python train.py --model="class-conditioned image flow-matching model" --dataset="Sentinel-2 satellite tiles (TerraMesh)" --train_examples=72500 --image_size=32 --horizontal_flip=true --conditioning="class" --arch="dit" --objective="flow_matching" --cond_dim=192 --targets=["main land cover"] --num_classes=9 --cond_dropout=0.1 --logit_normal_time=false --norm="layernorm" --hidden_act="swiglu" --mlp_ratio=2.67 --head_dim=48 --fused_qkv=false --qk_norm=false --inner_norm=false --moe="top_k" --num_experts=16 --moe_every=2 --expert_mlp_ratio=0.5 --experts_per_token=2 --shared_expert=false --patch_size=[2, 2] --layers=8 --width=192 --positions="rope" --optimizer="muon" --muon_scale="match_rms_adamw" --learning_rate=0.0062 --momentum=0.95 --nesterov=true --orthogonalizer="polar_express" --adamw_lr_other_params=0.0011 --max_steps=5500 --batch_size=64 --epochs=4.9 --lr_schedule="wsd" --decay_fraction=0.2 --final_lr_fraction=0.01 --warmup_steps=550 --weight_decay=0.2 --adamw_weight_decay_other_params=0.01
Rows from block 4, named by matrix and row number. Rows with one number belong to one neuron. Each number is 500 + 40 x the weight over its row's rms, rounded and kept within 0 to 999. All counts start at 0. Numbers have three digits each. After the name is the row's rms in percent of the matrix's.
# gate: MLP gate (model.blocks.4.mlp.gate.weight, 512x192), inputs 0-63
# fc1: MLP up (model.blocks.4.mlp.fc1.weight, 512x192), inputs 0-63
# fc2: MLP down (model.blocks.4.mlp.fc2.weight, 192x512, transposed), outputs 0-63
gate.263 101:520488526458513474428528501472432522564534512525538432556533394456498504518555487483471551478489535529476429592557545565480442513509536543523536434482501581497488486528504448450551504500496493
fc1.263 096:541564570427524516449498521469549497455495526447501475511531461489499497553496487517443462500461564548445509480557432535505464468511487495463445488565479562477448463523496542456522506477473532
fc2.263 087:482513502533431475450495559557509486497558502472476479426466499488576489539451476510501477527543455490577450444585524503506468452527469499486510469528436511452580514477472474532516521543525504
gate.264 108:527558513559532395524455513494471581505459567492539566530602521493490455493512523534464518524521510481470494494508507460530457484461506511526533469536462588493453516497512534504642527536511514
fc1.264 098:523391572534474461511459538516480525493487492503524554482475444511578518504506518453512499484510571563456485568512480515431489483473503547518544530489454588561474473480453511502505585498541453
fc2.264 091:502431491474501466479555492485547514462484440447543511496452507545528536487439501535477509498470468450500487447573489520560489535438453441468550514424477457457566452506524523503427512497492460
gate.265 097:527523562483479517478505540486428545532535466490463448518528489499563478468432588500511550527442514531514530490533533507498454476497449495498524450503481492460496416515563482507469518483575486
fc1.265 091:572562511533539495523485537455466499605491466424535444494467410444542491530491534499501515505493463530446565464505483509457454544511537501544524476485473606478558461517535505489460470446488549
fc2.265 101:526513489482509499553612568429517552491527465536509498458562545447506417447542559476445493500497577405516467500450511486512498496499500466489518535478511513495469632436523476497486481452486475
gate.266 115:504514446501497456420515392494506480430490592515460492466464481565546541454603432502427456442491474444515522485396509449499551462534450495543557491520462534488534473501512492518506486424479545
fc1.266 107:536489495478553557579486598506471514638495434478618453546481470416516493507400550447595490552499439559519498464568482494462500548461518547506461488500554511470510502491476490491547536516490477
fc2.266 129:526494513546469483502480445481546467626504427477572541516448517507574492552398476532494520510486523373531504585498534504479458493502471545459532479555503520515510476492459518442534486522439537
gate.267 119:588493512475530501517362443494557508502467488518450546544410545460505521536552509451498448523600567489489528542535486473513503520544467493506454480474599465503470564478518476519523492501449391
fc1.267 125:468518514428503518500558506572493517510544516501558503552511506468487531531400507598498501456493471449466495509472497478450501472496521452581502463543470433526554484492544535581465517506464574
fc2.267 104:442480486554529480454545517515482453486383478465496519487453487508482453525580514501550505515483419484429546543511556508481451488554515532513500497565508428511589460535502534571513498510536484
gate.268 131:480489490468455506458524502515549476455520496530449468451508551498483458518552517513412485564580519485497491532440484476525505550601475511494468480527525498543513511511492513496543486494509511
fc1.268 119:443484494540541468531438494466461475586534525453544528510490469465421431450489557503548510540472467526550492467580490523490484486528507515509452519474452544428472448486490474478451468486540470
fc2.268 130:496529522503517528538467443532513473542484560464492517540495525447496526491507446513434538490403444403534435572549445565568411522476493514496505485429509542531527456517553491409527516438509572
gate.269 073:530443509496559468495473502471499557495458505497515456516457613523490539506463486512586514465519546554531462552511487622489526542525436521496502552491476497533517476424466481427561485543512576
fc1.269 078:477528486550465508508535530510512446511516509478463528487522426464503489563513515546436541442449436483510486427498467343522476528503522456490508495534555458441470510564523516527446514466506455
fc2.269 076:515478489500488489543515558546528545525466553498523493457553447495438484485414506525417355489517505493483517469440541455477521431557492474521541493473513467507542505545531507552492485491586448
gate.270 165:504446542488508476503445527473450537537467530524442528483496471497511470509500490525530553502462512457465478490475517473488474516522459563481471471492497534501528511485480501549492807489422479
fc1.270 138:500432563547497528477494516510475428505527466555485526578499530508466458478496475521467519536519446512561514529535476534540487527543580530455477516530602566551534512506578514528458608524516453
fc2.270 154:478528506524539494480468483483509491508548558477481530529466485511516473469539568516496470497415468558491498509493395492491525504513538503455500488480463512468411530530509491512503378468624615
gate.271 131:521481449518487439625365537493524463488469505460531473498504491460464529481441466480452501464462524512514475501535559509509412522534461528468457558527516447466487489530474501527480511483467477
fc1.271 131:512523493491494472507449487468415618505497531507528521542449492449456489499511510513490518486521532499510426508524430513523494524524504500468460478519512547478476513477514522395512476488485549
fc2.271 115:518563521532493503451442573545490589493544500520535501533487473447520535519428508523512484511499503517569482569519429495504432512612519510542525479469573476557505459499514540484471558543477527
gate.272 126:500538470450467501503531476546508477407466524473472544516442501367496526538512423513498476581475488437569527605518550520502482508473508429526485531469514509537456514516504517501490511620482480
fc1.272 117:501504476477457449489517502555477476423476486497489489485425520364477457531477469516524518591509469482525540629569511512496477536473509504518529524487507462522466497486533539533549480572435455
fc2.272 114:509485535498483470555502461517427585522478465526468497497483546622513480465528406526454503464483521472492542533566545509505492503498496524454576507518518484511403409483516520469509465457524492
gate.273 098:517530543529471512575455600427528451498553531494403409522505512483482492539508484499513429466509474495559491495478542502492509491475464531519506491451510546529421507498571470567492498487477570
fc1.273 097:547551545531518476528484558493541489484489515555437461485573485447448411480494444469469505521526551512516543402480451514513483445523462528411455512464498544469420528506539483489596551514517496
fc2.273 098:540427477462488420440564563542522451531539451491530563532452499569533524497405474522495460506525506514463500482446585496488511514528489553504503520491536455543519484491486510462521580555511558
gate.274 111:513494518514538496497547533506476503501519460495602496522454500519463488545511563520480458479428449472471492450445509483481533508417492507527412520584477544491547456467469496500521497473460485
fc1.274 113:495480501473447528539444477512492427528460570499438537538493529491547456467514552489570502444533487552555549585486432529538495528524560536453525535409526470547464507500536429452513489552461421
fc2.274 127:489479505534509520531437487485399490447527533459505491459470470567372477496496508509533506546549513484493505413548498452524601486470476476536477510507552413506513543516517435562566533522456534
gate.275 089:508555453493581482530490429521534465521523503543423491500419489543417503499482511532518491484504545500625589510509443475618536477500427524444529494519481502533432474556560509502457437563523560
fc1.275 088:464320473491519500515488513500514523505534577462524473485523547506496525454521526476550578547532498493481475496522471502587492551487522556408438506504480490545506455525511545500414546533468528
fc2.275 079:362567456571495503532454521464527541506503510607536458443503474529512504513544518461481580578490506496473551536505484526492501481535423494462516470470514542521457481518463519485432464470559527
gate.276 113:491478524495499505431370424534493514527417589544527556530492519513540464481496521539531498547511542480457469500511460478490505512566544476484524525517529487512499543511546463440527412527456553
fc1.276 114:459491445500531441480532531550488573475507587502519508463457519512460508498448471500579450423494517504488511480539535493525543477512518480508515508524571551511470501480468558492493484631445467
fc2.276 119:463512519493569501542475552449581504532509442503459521492492600495578489528459488550478506562552555507501443480448427484533430574458455449464490465535468454507484471557468434464495494383479460
gate.278 098:501481481417507525495521456517466539524524498525549496530472515473485521467510609512502455547478598459543485488473544544533561488579497432489454453553499494475452451473481534486526444513487421
fc1.278 093:568454476446507471505526535495510449465556540473428533504533483493502452515485390549478489489397488489481490545566497519513460433570454551529554535457433533522545501526533526531498547493536561
fc2.278 087:502485533598505531454401560452435488497447544548492505467462436505474406553453416553505516516498465507539502470465461476489515483474543464501489468387416489410526480472485451507506579521530535
gate.279 091:513530439506481576468507486504596486561450549492481457455459528488526506464471520516466553524449455463438491469487503492502556481505514517446527492430519418455512481503501438520518476494542510
fc1.279 096:489548501515515494533559507510518492497493417567531527501444448523513550466507477463465495434431513465456604541555496501457580457513475496508489525510534478429453570490519409563524517493574490
fc2.279 093:473408490484616513526500520508539503483537516439454505503454467517525443557435516553548539528522490562555504506533542489505523492465557505524518507527471463463521453497542462512523457457539442
gate.280 149:457517503457550482498564519485448496460471542584523510471503553537483482546474479475496494507546516496502576508486487518469467531549543505526487473507511532452469426520507476522512437483520471
fc1.280 131:514517549510479495567404482525552496498521501483490524474445496473558480466467476457510458479444548506394528506487428475433516458476484532539520553457473448517437490551551486524569521529530549
fc2.280 139:489525434489440424475534484463516554522477417472573524489542527573497515508519607454450546489599546476500516522430588494486535531495487538509482496413585539581520577530555524536502512522489518
gate.281 111:499364505507470437597616513527446532488486569507435533547525533530523456496522475517498478536511520528422456466477585545529474524432479520555474539581528445476497488511539537523581516513470417
fc1.281 107:511554517425501515609494471508478495482521534499490488512489551548576521555527514481459408507506518571480563479461491485488504481480516530531491531505533574481522386527500485405538483477440472
fc2.281 104:499466539500559467395515513486521483542561495510497443390494496455528435541402524510558474560551475590511542416480544549579489466573450509486471496529453481496511499564474433564536522549534471
gate.282 087:551515508597463483502501594533480446497496457445489482481548525512544460466533526468525493485450446475458511518537459489498539516442518579520571484464547555471462529511505464543523528473535526
fc1.282 087:397498524496516493455471441517447481512496515506504477481496512540559543508493491457462523464568543447478504487466538494488502531576501466502538472482460426445445524499514490488444477566398512
fc2.282 090:416489537553467545460444473522570505429467523509565474543488522482426504482565439504517519469495474544502540457549506437482541467506486459461509496571495503445537424485518519509528493423561498
gate.283 113:488464532517468503503460520398488497555500566548478505518520509537521483524552531468497467432498428446507500444452506641596507514433551509546487521559554460501535463476505477474497533495444532
fc1.283 114:559435507548519534513518453591519555476442499511510505471432492457542551493458473458516451566550492582511501547540479499503457569560456489518551480535529556495497545489477516500503476459580525
fc2.283 107:515571490516495446508494483522527527482593481398459501464498484451514412452540507506465523558539486508479563591449520365411424512482469503514536497503417476486491549512513460499495513503535368
gate.284 099:502495534494506477451564464512469452505529506486528506496506545552582422491523515441470564534475460488552502548561529501548492410430537486534480476581584531497443496491467473436584504496557483
fc1.284 118:531502537595479543459520587504549516508578548551472465508482538523544452515475517463452515537469481488543448524563509475490521490462564503476506491521565477546449489492516494505518502502476502
fc2.284 107:528450478519473491515443611494481562502532519476384465523499540488442512568509498475454499537465469451495508571584435525543470530437538567469539468562466455507524492479502470550509513543463466
gate.285 099:446438425510458489517354507541484579459506505482472482437454508539463531500445452482457570496493488505453501531517646476508487473481505531451482538385540413519526512504500525542445514521484534
fc1.285 117:536523461544477466465542524439513496537500478476443539486513465442465542457376578482469552513434547498480461514563456527496456472543488506530521527517494466503477480473558520479500535533499478
fc2.285 100:508548534515519511550398441557520531462478550557578540505510458503590479505565453536549500517567486538444493460521457458488405444517476475521560480536516514502509489518469520514533504438492499
gate.286 101:464506510417498534475482529473504479464537561539499529576466503498473564494436592472528573498476467469484592481545467543498516517523536526471467481469575471450527500506477510534545493499536450
fc1.286 093:493453486499507593545431570534568453545491562570480511504487469476392430533493519502494479494505463483459490502523524536494502584498518582507498597413564432495419488501509503538426532494423436
fc2.286 090:486515527467533548486559573562505454492593446534533464547533475525498544477479592423497556507540506435534602527477508546575506500499515441478536452504577481451498517481539481541408508455540514
gate.287 090:500550448472504506524469541509521517429564483525486460477470491517476513504488468513564494471516549445474510444521539545532527466480521500494464483514451502462533519519531505476481552369526530
fc1.287 087:483572495562525491532535544531496478466497551458459509512450485493529508547505521508539472433573428480510487453539517518505522462471577454495445490487460488541471564503510505530459496414496509
fc2.287 099:518507518458537525489498559463442479545537442545501422400581536522567537445518548461529494559488475371532551489419517483514487489475441451502512467483590522437515444512509524546510485511507471
gate.288 075:492481436513566509475537439520517454534498530554501479541494430552485525497538474463508540509516550439498506563474456380599507519552522544537538501487495489511562469430600476526436479529441601
fc1.288 067:526465545532510542469517504504549497504535502457539541581508423590492485513549505428558549575497477513486538551502479370619525516496557569542472525519518484557502500360508506457468462502463572
fc2.288 085:496587488502549531563521527608486429477479547568485504416455463501517463457487486476570622487537503464503453456491494584417527490505536552556499540526517522516523518578460482496478485504443491
gate.289 082:533526525501533467500556508515586508485446420520487504460491461500526510484466527431488558464504516542517493517499551567530531587511479530554518524471462539428531524589541497455572476494483475
fc1.289 084:456581511433502524488490507509543479513505530550446452519482549497499513580465471434483478493495521420503523448474482436478512495426530514453555461522467495548489459462494464479390513509526541
fc2.289 084:451461478495472463540546458572509426429481500482531497542433488490539521516530476494452405416509468509510529446486478461508480451523566473475488488528499487536450499457471477491513482518537420
gate.290 007:552484514482541518530472510498484481469457577494487526522544508498510492533499476500489530494490515503601528542570467544442477521429462493537507538439520587543498505501528506484464476487506488
fc1.290 007:444498495436482503493448455460480548485389489490497511515501439509498448479517515555522518576532529522460548486441501497504488503540510520503467534458525545497455501481513499387468427558456494
fc2.290 007:507571553520457488513511448523520538532434459478530508512526463481497505455481502509496498496525526507451616511467503550563535511486502499472517420551469459471604497468509502435523509504512495
gate.291 107:525498560540534526492552529612499497592550488486495501487477496494446575540498544517481523491390426529451535583521472501531590526452473486452492462542475480471482558455511572541493515599514468
fc1.291 081:515453524541499535448497548531505567632518476497466504447580500515470507477499501534463509462452436480517480548462520457492523554468498530438510467471517520414477444454482510517546476516524545
fc2.291 093:449428554485534490430431476464528497450500561440442499521439517532424525477517525522573525455530495490557457528439435558526453524425463430480455507498562536567446447484525506519514524445544523
gate.292 092:445461486515460479517591450438553577542533539467501587458436491502490532602508522473481470453512430494487472570443537487523501569469517481490483472542507463587477445496565483509514483620443557
fc1.292 081:428468480515493501512482461464587487487524461459514551480464493531525524512511507471454518573466471477523479527438464539502497582474471503523502482550495464577502465517538512453499501675414535
fc2.292 082:483543507457483493480406496504578487506453506478542540496429549552463482506532541525488495494546520564526518584511552466520484545496480504553521560560450475552438545533491468508508472522526537
gate.293 118:511515517444499509430525560553535470488544499459510523486431482491515496447496360541532568534562474480495478515523595584551490492459515498500486476537490408512426625514481507565479514486473527
fc1.293 094:523373494534484550504608562524544535571502517503506495490496446512520553459461456582542486536532449463452539529511555495510509550448529475521504490539505385548439540523479502502504505515470499
fc2.293 102:497543501478475477571568540432455626491446481433458524454537476526530446535488396519496503515542561478508476540413491416503531471420551510508548446471528503524473553454511514419476516544440527
gate.294 100:541478466539532433467520556499552517502437473456442534515469519471519531493450574462491497487471492477568439474530496492513508454536496526507539495501578450564464553457592488462531509485541544
fc1.294 100:569462454518442524484516514488511517458461407490464516511435530479543511523515547424507496481466493474528456428577496474502565509518512459479540541595558477480465559470554508476549515435511569
fc2.294 106:584513501437551530544557554455500552480512538458463514512555483458454519556503555505562457469569463473508547497490511521527461508523547511587506402488485516475428506472520516556465428502490479
gate.295 085:420516549606505533479487530489573491527568499526494482481497507515448542519548483484489528588550465580471460531546441513509521623474532480506555520473413509525534495504486529468403504529508458
fc1.295 083:564480496412429449492528450504451449526485495510466482520475485512479489533471579488557477487521548459560539473483482518492535481558526551499527491510543500516532459518478464454532489444483483
fc2.295 085:503544505570485482524464536537505512569523411521448455458572492556571469502525510502509533577528491494518453472481498482472495555411453522448527532503497554475532481508547459481473552554531549
gate.296 103:478408464516457500566507502479512499466492522472599473483476517443467483516528465530524478544423463460462505519505524447497499505600502486524495521424473511495507511465501482515570458537458523
fc1.296 107:427512478492524557590518551477477425509423554475587513456486495422475471540524416515567429485431492431587443491552518493514469450440487478480547463416561584525468418525467533524557468576509467
fc2.296 111:439488504492462542492443529438476488444546466474465506529493529613537500485521399492459468498561494479459500489502527533537472521550506476529547506551528495461465529526483488512478499420550505
gate.297 122:520479492610505495507459496519528501609530505562484507454522546477478492547530490418405507519450529467517464532520534465543400475531449510525504554535462574490495512526454613502466517511523468
fc1.297 123:474554461523398499565444491549534517520482502463500507523537467484470442508560440496509455461479566530517448478531437511488457477527413493481459513453447485479494484537497493457476516493453475
fc2.297 124:492503470464541510512551482495482522540512516499558461458530498551621442478490460481557484520578529527488447496418464500532469509596455546465506497504483445535475477515521553512519541492508507
gate.298 081:505453500556540562461560444488537550556551515504539532498571501645536498493497525470466569509513478490501507453529496485524472425500500506498472447560475539478523591493486490455535430415504514
fc1.298 084:538506497436497530530439515474560437492514536361557440543421519460510453504508436482522496493423514466479507503484524478502504568512513447495491468427551499557472411468455459501465385531532533
fc2.298 081:475510494525492565471563500459455498511522462471577553484483512584507589489411522547446537561530482499521555535444588485507470451524515537493477465605445491508502505539523489501487447432575488
gate.299 085:483459532425514516534508528531523509466524406477512517492496492547481480537495502560562555453500497479536490570446447517540526490530521500524492496507510559549529440494459536546556574606464531
fc1.299 074:536585522520510555422482488509463484521509448527514474478471482541515492549571502498502509477500534606531466554561457502524555464497523526492503524515509505478459484488450538528512460475544486
fc2.299 072:554579560519502497548446488531517520549501521561494408549550507511494516523552527491461601487475542463490467503594409510538527489475465533465474563502404532500543447536500500520470479442477525
gate.300 085:457488462493508491522502511516553463548540473459520505502474531490438517532554574542497492596596403473442484525584543518499471533553531490518484496467503572537523390493483521554491566618501466
fc1.300 086:483492499494504485491530443531464430549447591527468472497554492466491471460439534500499503476496569538493525515513488512518463533424515555512517528543446460546555571495516467501504468384528564
fc2.300 087:478504479567503545482506523485487482596587524516443483523490470514561482456455402454504507540563514507500477518423460519518458499493503620511462513549493551509590509509473508418519580446541459
gate.301 130:512513514434457514512481522531541473639497485501525525551408523398474482527489488463381481607415511497492530476524463508522536471502463504518541508587528462479455564499564550522481494507544471
fc1.301 116:467498519544530476459568520454451449364517536468482507499545467614412469465523550550508477371502515518520497481486511528469464501461534522502439480486484506507510477468477426504516500585475495
fc2.301 128:498537517486534502476560515505568606497510427456484511473467491433486484482491518567406501475443477541496440485513427459502473524522482512507492556521545439518579533520532444507523529502476505
gate.302 063:541522469572517552465531533544521478507526457490453478512536552533524457471528533453516546527459495565489554473470522406462529445487523506494483487458451572462521532518505579489481511492445439
fc1.302 067:480561467509455597498518526515511493477495522515459481518527393468503530502447494567519457482559509490529483507457446600530536502470544469435516560549503531520480507503521465456473531525536503
fc2.302 070:545425464465486539530473542494543581443513511497388538458472521474501505428564538506523394480528496454495451551469533477495472500478535461506557490446398575435557431477498472544495482533560478
gate.303 072:459363533515547496447489470602548509560480542558566494512524520476466529463493513477509557465496551475459513448542472540502467508504483504465512449372475520482500540454464481477479454482521461
fc1.303 076:479503514485517422507468549592471543523546546422465545527510491514493492537527459541483540399472529474615525445489522562486461484453481518495466494528490468474508527552466540561449452536462528
fc2.303 078:476507457522518494438515544593497479508530453455453520455473555490468522518510421556516510568559553519450468497527504516519517564484400559488482446483451485524462450546495524503570518497487471
gate.304 101:547490457481492511486449490486546504442405486504439487464446493554551547526531503446508409507453532511618525504554491487482450491518514437511484548421500502599454516515446541508531507484504510
fc1.304 093:523492505480459554458474473473548514495526500463486466489379498580557509532471511512481421423414504483486505541546441503502493472471505403485488484511467498500517498522492509485508472459435447
fc2.304 091:532507544417521549456525526480516502544515541476513495477479491384489544474473513515523493449459495477429507517458512476464497586511588561575549504576508504542501473539514537524478534547529523
gate.305 112:488468531493607458514467499536456447500444533531487467526479451498432505509513592555409570479469511513562490547431556496515450512460464534435507531460487460470481441544521615519486503438509541
fc1.305 104:476506521511499490496561511473445496462547448460482566484473541496527443475459543435505526497495478565539489483525460507536502515581506448504525439390487473558488505463504521565501475534520572
fc2.305 107:451541517503448484488361463501503505436471486417545470474462598503487466484530524495403539493506493479483437423503476513468486506359463442503512536502525539482517449521476403501548551427433528
gate.306 078:458517485488474469441472479496570496512479484508550535547520505525490500481494513480489528591502516548548507552488466508690496488492456486571500523503464540524485485439583535568550508544501576
fc1.306 064:506661568436417508462515605446528516484517509478516526491510530534514482548540526489458555451540442533481573494493505554421478459434555495453510565445491503460495489582453534514509476477494457
fc2.306 069:538500473497579459442487542499513514448525465465522500553471510490482378484571471468453400559517515508536510495468460473472479533489512511470515493530440552580467558492493480515501452443531500
gate.307 111:523512488423521489423569490499387413518569579521461483558469581477497505539496488509555534506484488495483547499485454499534556542578531465493481538605517499541539532460537496540513485475492498
fc1.307 111:489493507423439482506502511511441490520558560529496505561480514472477596522509468507507592526476501492519433477559454490509524546631501515496510547577501480431572522498577467482445497530487481
fc2.307 114:514572440501501509533492518546403424526446469520439476421492508450476463491552400545489467491533461525547524513594545525548461518493527472522504472364456516455487514538542494473481460499511502
gate.308 139:573506508480523510524611403508441510483448494558541531542563551509528498496566501470509533528495545464523455586469498453488484511513450505500513493514529532498491523502525473479484455510451549
fc1.308 117:483489553506438493541529470437462493543496512471472472475509514542564499499508536450513516526492449587552560429541468511517429556446473528525509506597481492490454471544515512482508509468575535
fc2.308 128:474506459473510477521497520410564546448450508530450467498492434545595490516519490532514486440568481588482490502493488594528440496481501473515480476516458611461569548510476497482490500502466540
gate.309 050:497539525554484586457458489518436480531437536504449552528486493528527510519550471460508500497477469501505461498557505468518476547474499500578498532507514533489508505514463510501493692559471438
fc1.309 059:461482523505454465509476493505508447497527496572518577508578531522459588509484498515441466478459515465473505454478559461542503571617542372520534478521474543429542467502480530458553506433487485
fc2.309 047:533437499485523554457495509429447526492472493494547570552517458499436442462523537544503519531486494473419522487455526509482505457476601513480447494561624541542524520520442535453523477456445545
gate.310 060:521512471541486527463515557445481489482500525505532458505472477519586602446519503498481452445526494472481515487509500515510497548470422492448503496452493560570555562501496455483538563476516489
fc1.310 065:491457504595540428484505510452495463485455592522551543507544525529561552480518489500483480521521429533575487490528433466498472464498481485486561418430531577535539488465544496403557562551530476
fc2.310 062:557459501465439491511504463461528525505535584474448568461432466528616402524559526539408486534533506517536461508455525523504484517523510407440535596405482576495440526489501485486557533558517495
gate.311 141:455512513428548552511545505471552533506485572467384508500499514572463449489556468530529525446502491493521517461517549509489499543507501504503495471572468581508487538502477476555459501487450546
fc1.311 129:529457519549539551555552474483595556538498536469364529463508512533492429524607509538537481381499517500438533463541459510514564487475531497511471484655465528486492546477476372506456497475508491
fc2.311 152:522482455505545487596522531480592487569509503542504497544531463361459508477490461498483460516488566490438485500479362504498524491493537484512478495559490446496514536484509430480506468481508490
gate.312 147:511451492476500475426493471545447332521522590463455489457511497498524540480581536513485472482507556511506480509403479493534565471413491475495559489523438509547524503466512449510457542508516508
fc1.312 119:469502572438464481562525468496532562477540506501567480469489447505504460488423505465462523493432454409457489497562491479512517493554480451541436491388539507496483545536542553558435495517528479
fc2.312 129:414522531529551513588540476488514548458468460506563510528493472550607492445516556500518534551464454568486504449527523479466449528475515491504491517436458517493494498554519531483466492501448522
gate.313 140:549531483482512529512527479489484508567488455531532484543524494540563458524430551431539484508444536564523468487569483503518507503468530567502500543515575428494477572542507475464571511492569483
fc1.313 126:505517502455452483513402528525482437450461598476431505508505523524485513468586503592473495554549506498547475633436464510511489496562436493545543474534452531543507421532514442484506516534512487
fc2.313 132:428532512545437505439475603475434569526552550463481493411454490559542566536502504523541509566550508575543530445475521439467574482423509549481492496601471493489461494472503515520521483527451378
gate.314 110:507462504545513521556527541449417529486511494515562482581508533512498448510491544464451539496476383542592452588487498518532510465520529415478541529568533511533486491480476435517435562510486463
fc1.314 105:516546558496553510476490513511507479491472458493485547500424487484487473495548551554510549550470510538518458450462451474468558566522493547529445460509534538495484507449488480520534429549552584
fc2.314 102:482507503488423516580520477492447542490499470515521441501511513540509430552472501514458504472435515558591558490419543576534526454498474564524504484567527508546495479485531516480564496497527540
gate.315 082:470427534523502528526449422465516508493481500507489577481463477480520536439504462533492558440507486454540525481497519490442524483484500513551499449449508539534551499521535533551474500495507524
fc1.315 083:596488431498499531474542518490494524478544502458451461542526525511477460517497522518500486518473510515483513551514494525541495527536506398536428451544506515457517514444455484439522510485480500
fc2.315 078:478446505494502536483463522508490506519507506573488482400532538517440559478528526563493368452503495500470488500473477483504537498475467526507598494512480456513523544490526492457510470537483528
gate.316 100:485468466531458457448448521510554465490474438563496471482552472511481472471497518508486487528485501511492506541487440485484491496473486496509609417568514546509469391505540495521450433527539479
fc1.316 100:482553523536575478533517468455497523481518558462499491484519544549544481527525439449503493497524499542481500461504506469523500538467528479523497519437531491457453540536537448493569558464468516
fc2.316 103:472499508553487546437538449529434574531503498546489514501473486507542455527539507482475522510435466480540524596474398514510491494524480469514470472611494485487544562471449454492478527501559527
gate.317 092:541503488513524518494609486441464563550553490498500492526460501489522506511552533452503523468526515478565543518537541485499524522508567507486530519517512497609529567510504523505571534459531501
fc1.317 102:490554511397502508528508511586502444501547581487495492479456549509469561530473519463512491537480448505501653528550475502498543484461513436521439455541448448478433475485504549477398474571558529
fc2.317 093:515544487536479434470465469462467504518467486507465509495495502408546502462455480455516522507526487503432463573478557485494617496501541512514459492519453460482596498497478536468462481541479423
gate.318 085:478492527432519510506543537512455511504567476498448543561507511464525491530454535477523486441489548416507564458505437421456500574543493531523479508449466523501559477521472555493448448492450514
fc1.318 080:476519500465488545496520502491517486523549482495479575525572553471503474542449536499507459497512467426475572456426485407518502545574526508476500536487485483471513484564511567521446466530457502
fc2.318 081:505525518496541476473506508504610513529495469495598528523531545523558430480531500479586623420481465440489483528519451475464510475489496581440478528545480431493515464492473558461508522506470524
gate.319 100:484462441518482483498476538480468487487523533467518457491516511539511519533538424502450410491621516474531520539463523503505475489506480490476495422464475570451504466565487486517460522452504487
fc1.319 087:528538542490464481519551578532476546505483451551453526475489460405480528491528534510570523469384466517514528489538512510496512479409568533525518488582544490401519558522502500448488520525500528
fc2.319 098:463513470552572464550535573471483545448449561436632492603535485567504484509551462532510514467501469565476453456495474513517437469479521488515487555443471486490521562507497475489459532529534521
gate.320 135:510517521582478494539532470542555616509502516485476533569446438440541556456551442498519557562513464540526412506545528501450450512492485493468491541519476564487495502490480532484520450487403543
fc1.320 143:511538512561582492505441519566526477496455465461499496486525511547461504424504516536450493486519556473532605479565466517511540556514579538474491492503455659509500520484469496496572486502488492
fc2.320 140:450480486555464522476453499485516514475502529479512493509469556472587531474458586472481464556507529525491551508484563501489569502526479478532544490494498566477525542451539499520511494498528407
gate.321 097:615446542467503541526452509477483526464439532577496507525535524491464459475453435463504482497489513498486501526514507507499519520492504495436494492559484570528497487516511503571486539492510578
fc1.321 094:476489535520477486525513527500563462461540519504519481532431504530541528478490455464539538489511454489425539525486428505496490520437488451441465410489555523495539498508516535453507522467490508
fc2.321 085:608523434420493466453566470447521457491461526559438473498493545500498517520418490533478479477503450461474476492388506497516532508510519519513560525493450513474509477475560494443492522473492522
gate.322 093:529494494415480490509495514464500523583514489489509440541448493524524504517487551537430458448462554504493532510493402504495473451519526523488468530527527497528485501525539535423534521436475517
fc1.322 089:461499507496534452489499534528493399531522498542491483511523514498497534484525558484537517563570431482487453488491556473522463538595475535462481464513461524493524479486445387547477505496476442
fc2.322 094:461488501558442478501443510508466541523473535495482490492459560524452582525413519514447516566487513490506506496444488483496496490454464561507532436478576479492435517447491445438539515497507493
gate.323 093:508531509477523532525471497524501456508391513551510500458494502493512522466556639481581469516563526478493512463447518494494480541531433529432458479479441527543535430487544470513480458593502538
fc1.323 093:471523493509541551479432492517513530499468512578543475531518531433510436452499568447512533479543469467484512410449520490511503517489450395514493502522526575477529415510504534482420462590497505
fc2.323 093:528466449420432503508522510475568458432526443522488552494518459479566603568549558474464490552496511491473502581506500470509518493544499534518458475629502484545424530520513557504457430566484465
gate.324 106:480470505494468448554522487431548465455474496480505531530507438524555464492476445524510486539528600569548497430514498536470466485457536479497466457492535541449455421496473580506514520537460494
fc1.324 090:483465516509535526540512501493492477495544525521500541529574541477449496559510465473448427543493533481454529481538484462446449475483544531535448510505574485490478475492464478523443511524481475
fc2.324 098:496435547481494476505466458474467554493526495506490488542508551499417459475479500443489442565491456521513551343484507520512494514490517526572494555444481523506467552492507483509535564461491543
gate.325 098:522500467461546585424460540524552486557505459551463476486506446516452503489451464462538495440520505525515514549525514500492444497444455493551491529419456481431509604500482556486472508421513484
fc1.325 099:541496497447521512455544475461484442559530541553404491495470417468412545545389496477495494443503470528505500517516477506478438511461520489518492512482483424492513625477526531497445534478473517
fc2.325 108:513429490465514493614540529432508514456534459447546529485460447464614448527513575455511488562523507450416491496507526493526551547467509559497496476549508482528473454483468535510488506478459493
gate.326 129:492446437503547477533471479462500576520503504465515486463519471537547521527567516480454439570418488487495484545462573504519514485514496546503463466542407534457482540512526584481471607528463490
fc1.326 126:518500516489505522522617514532532409509499488480484509491486491506467521458524498500485489535503567517519556475537469538482511507465538497479509531535526537526505528464482480493508551496495483
fc2.326 123:451474485502461515537611520464516503476547469495511452500508547546580485525447580554460509495491503490473489467491551511439557454502460542503519531521481577507550462437448454546522548497633537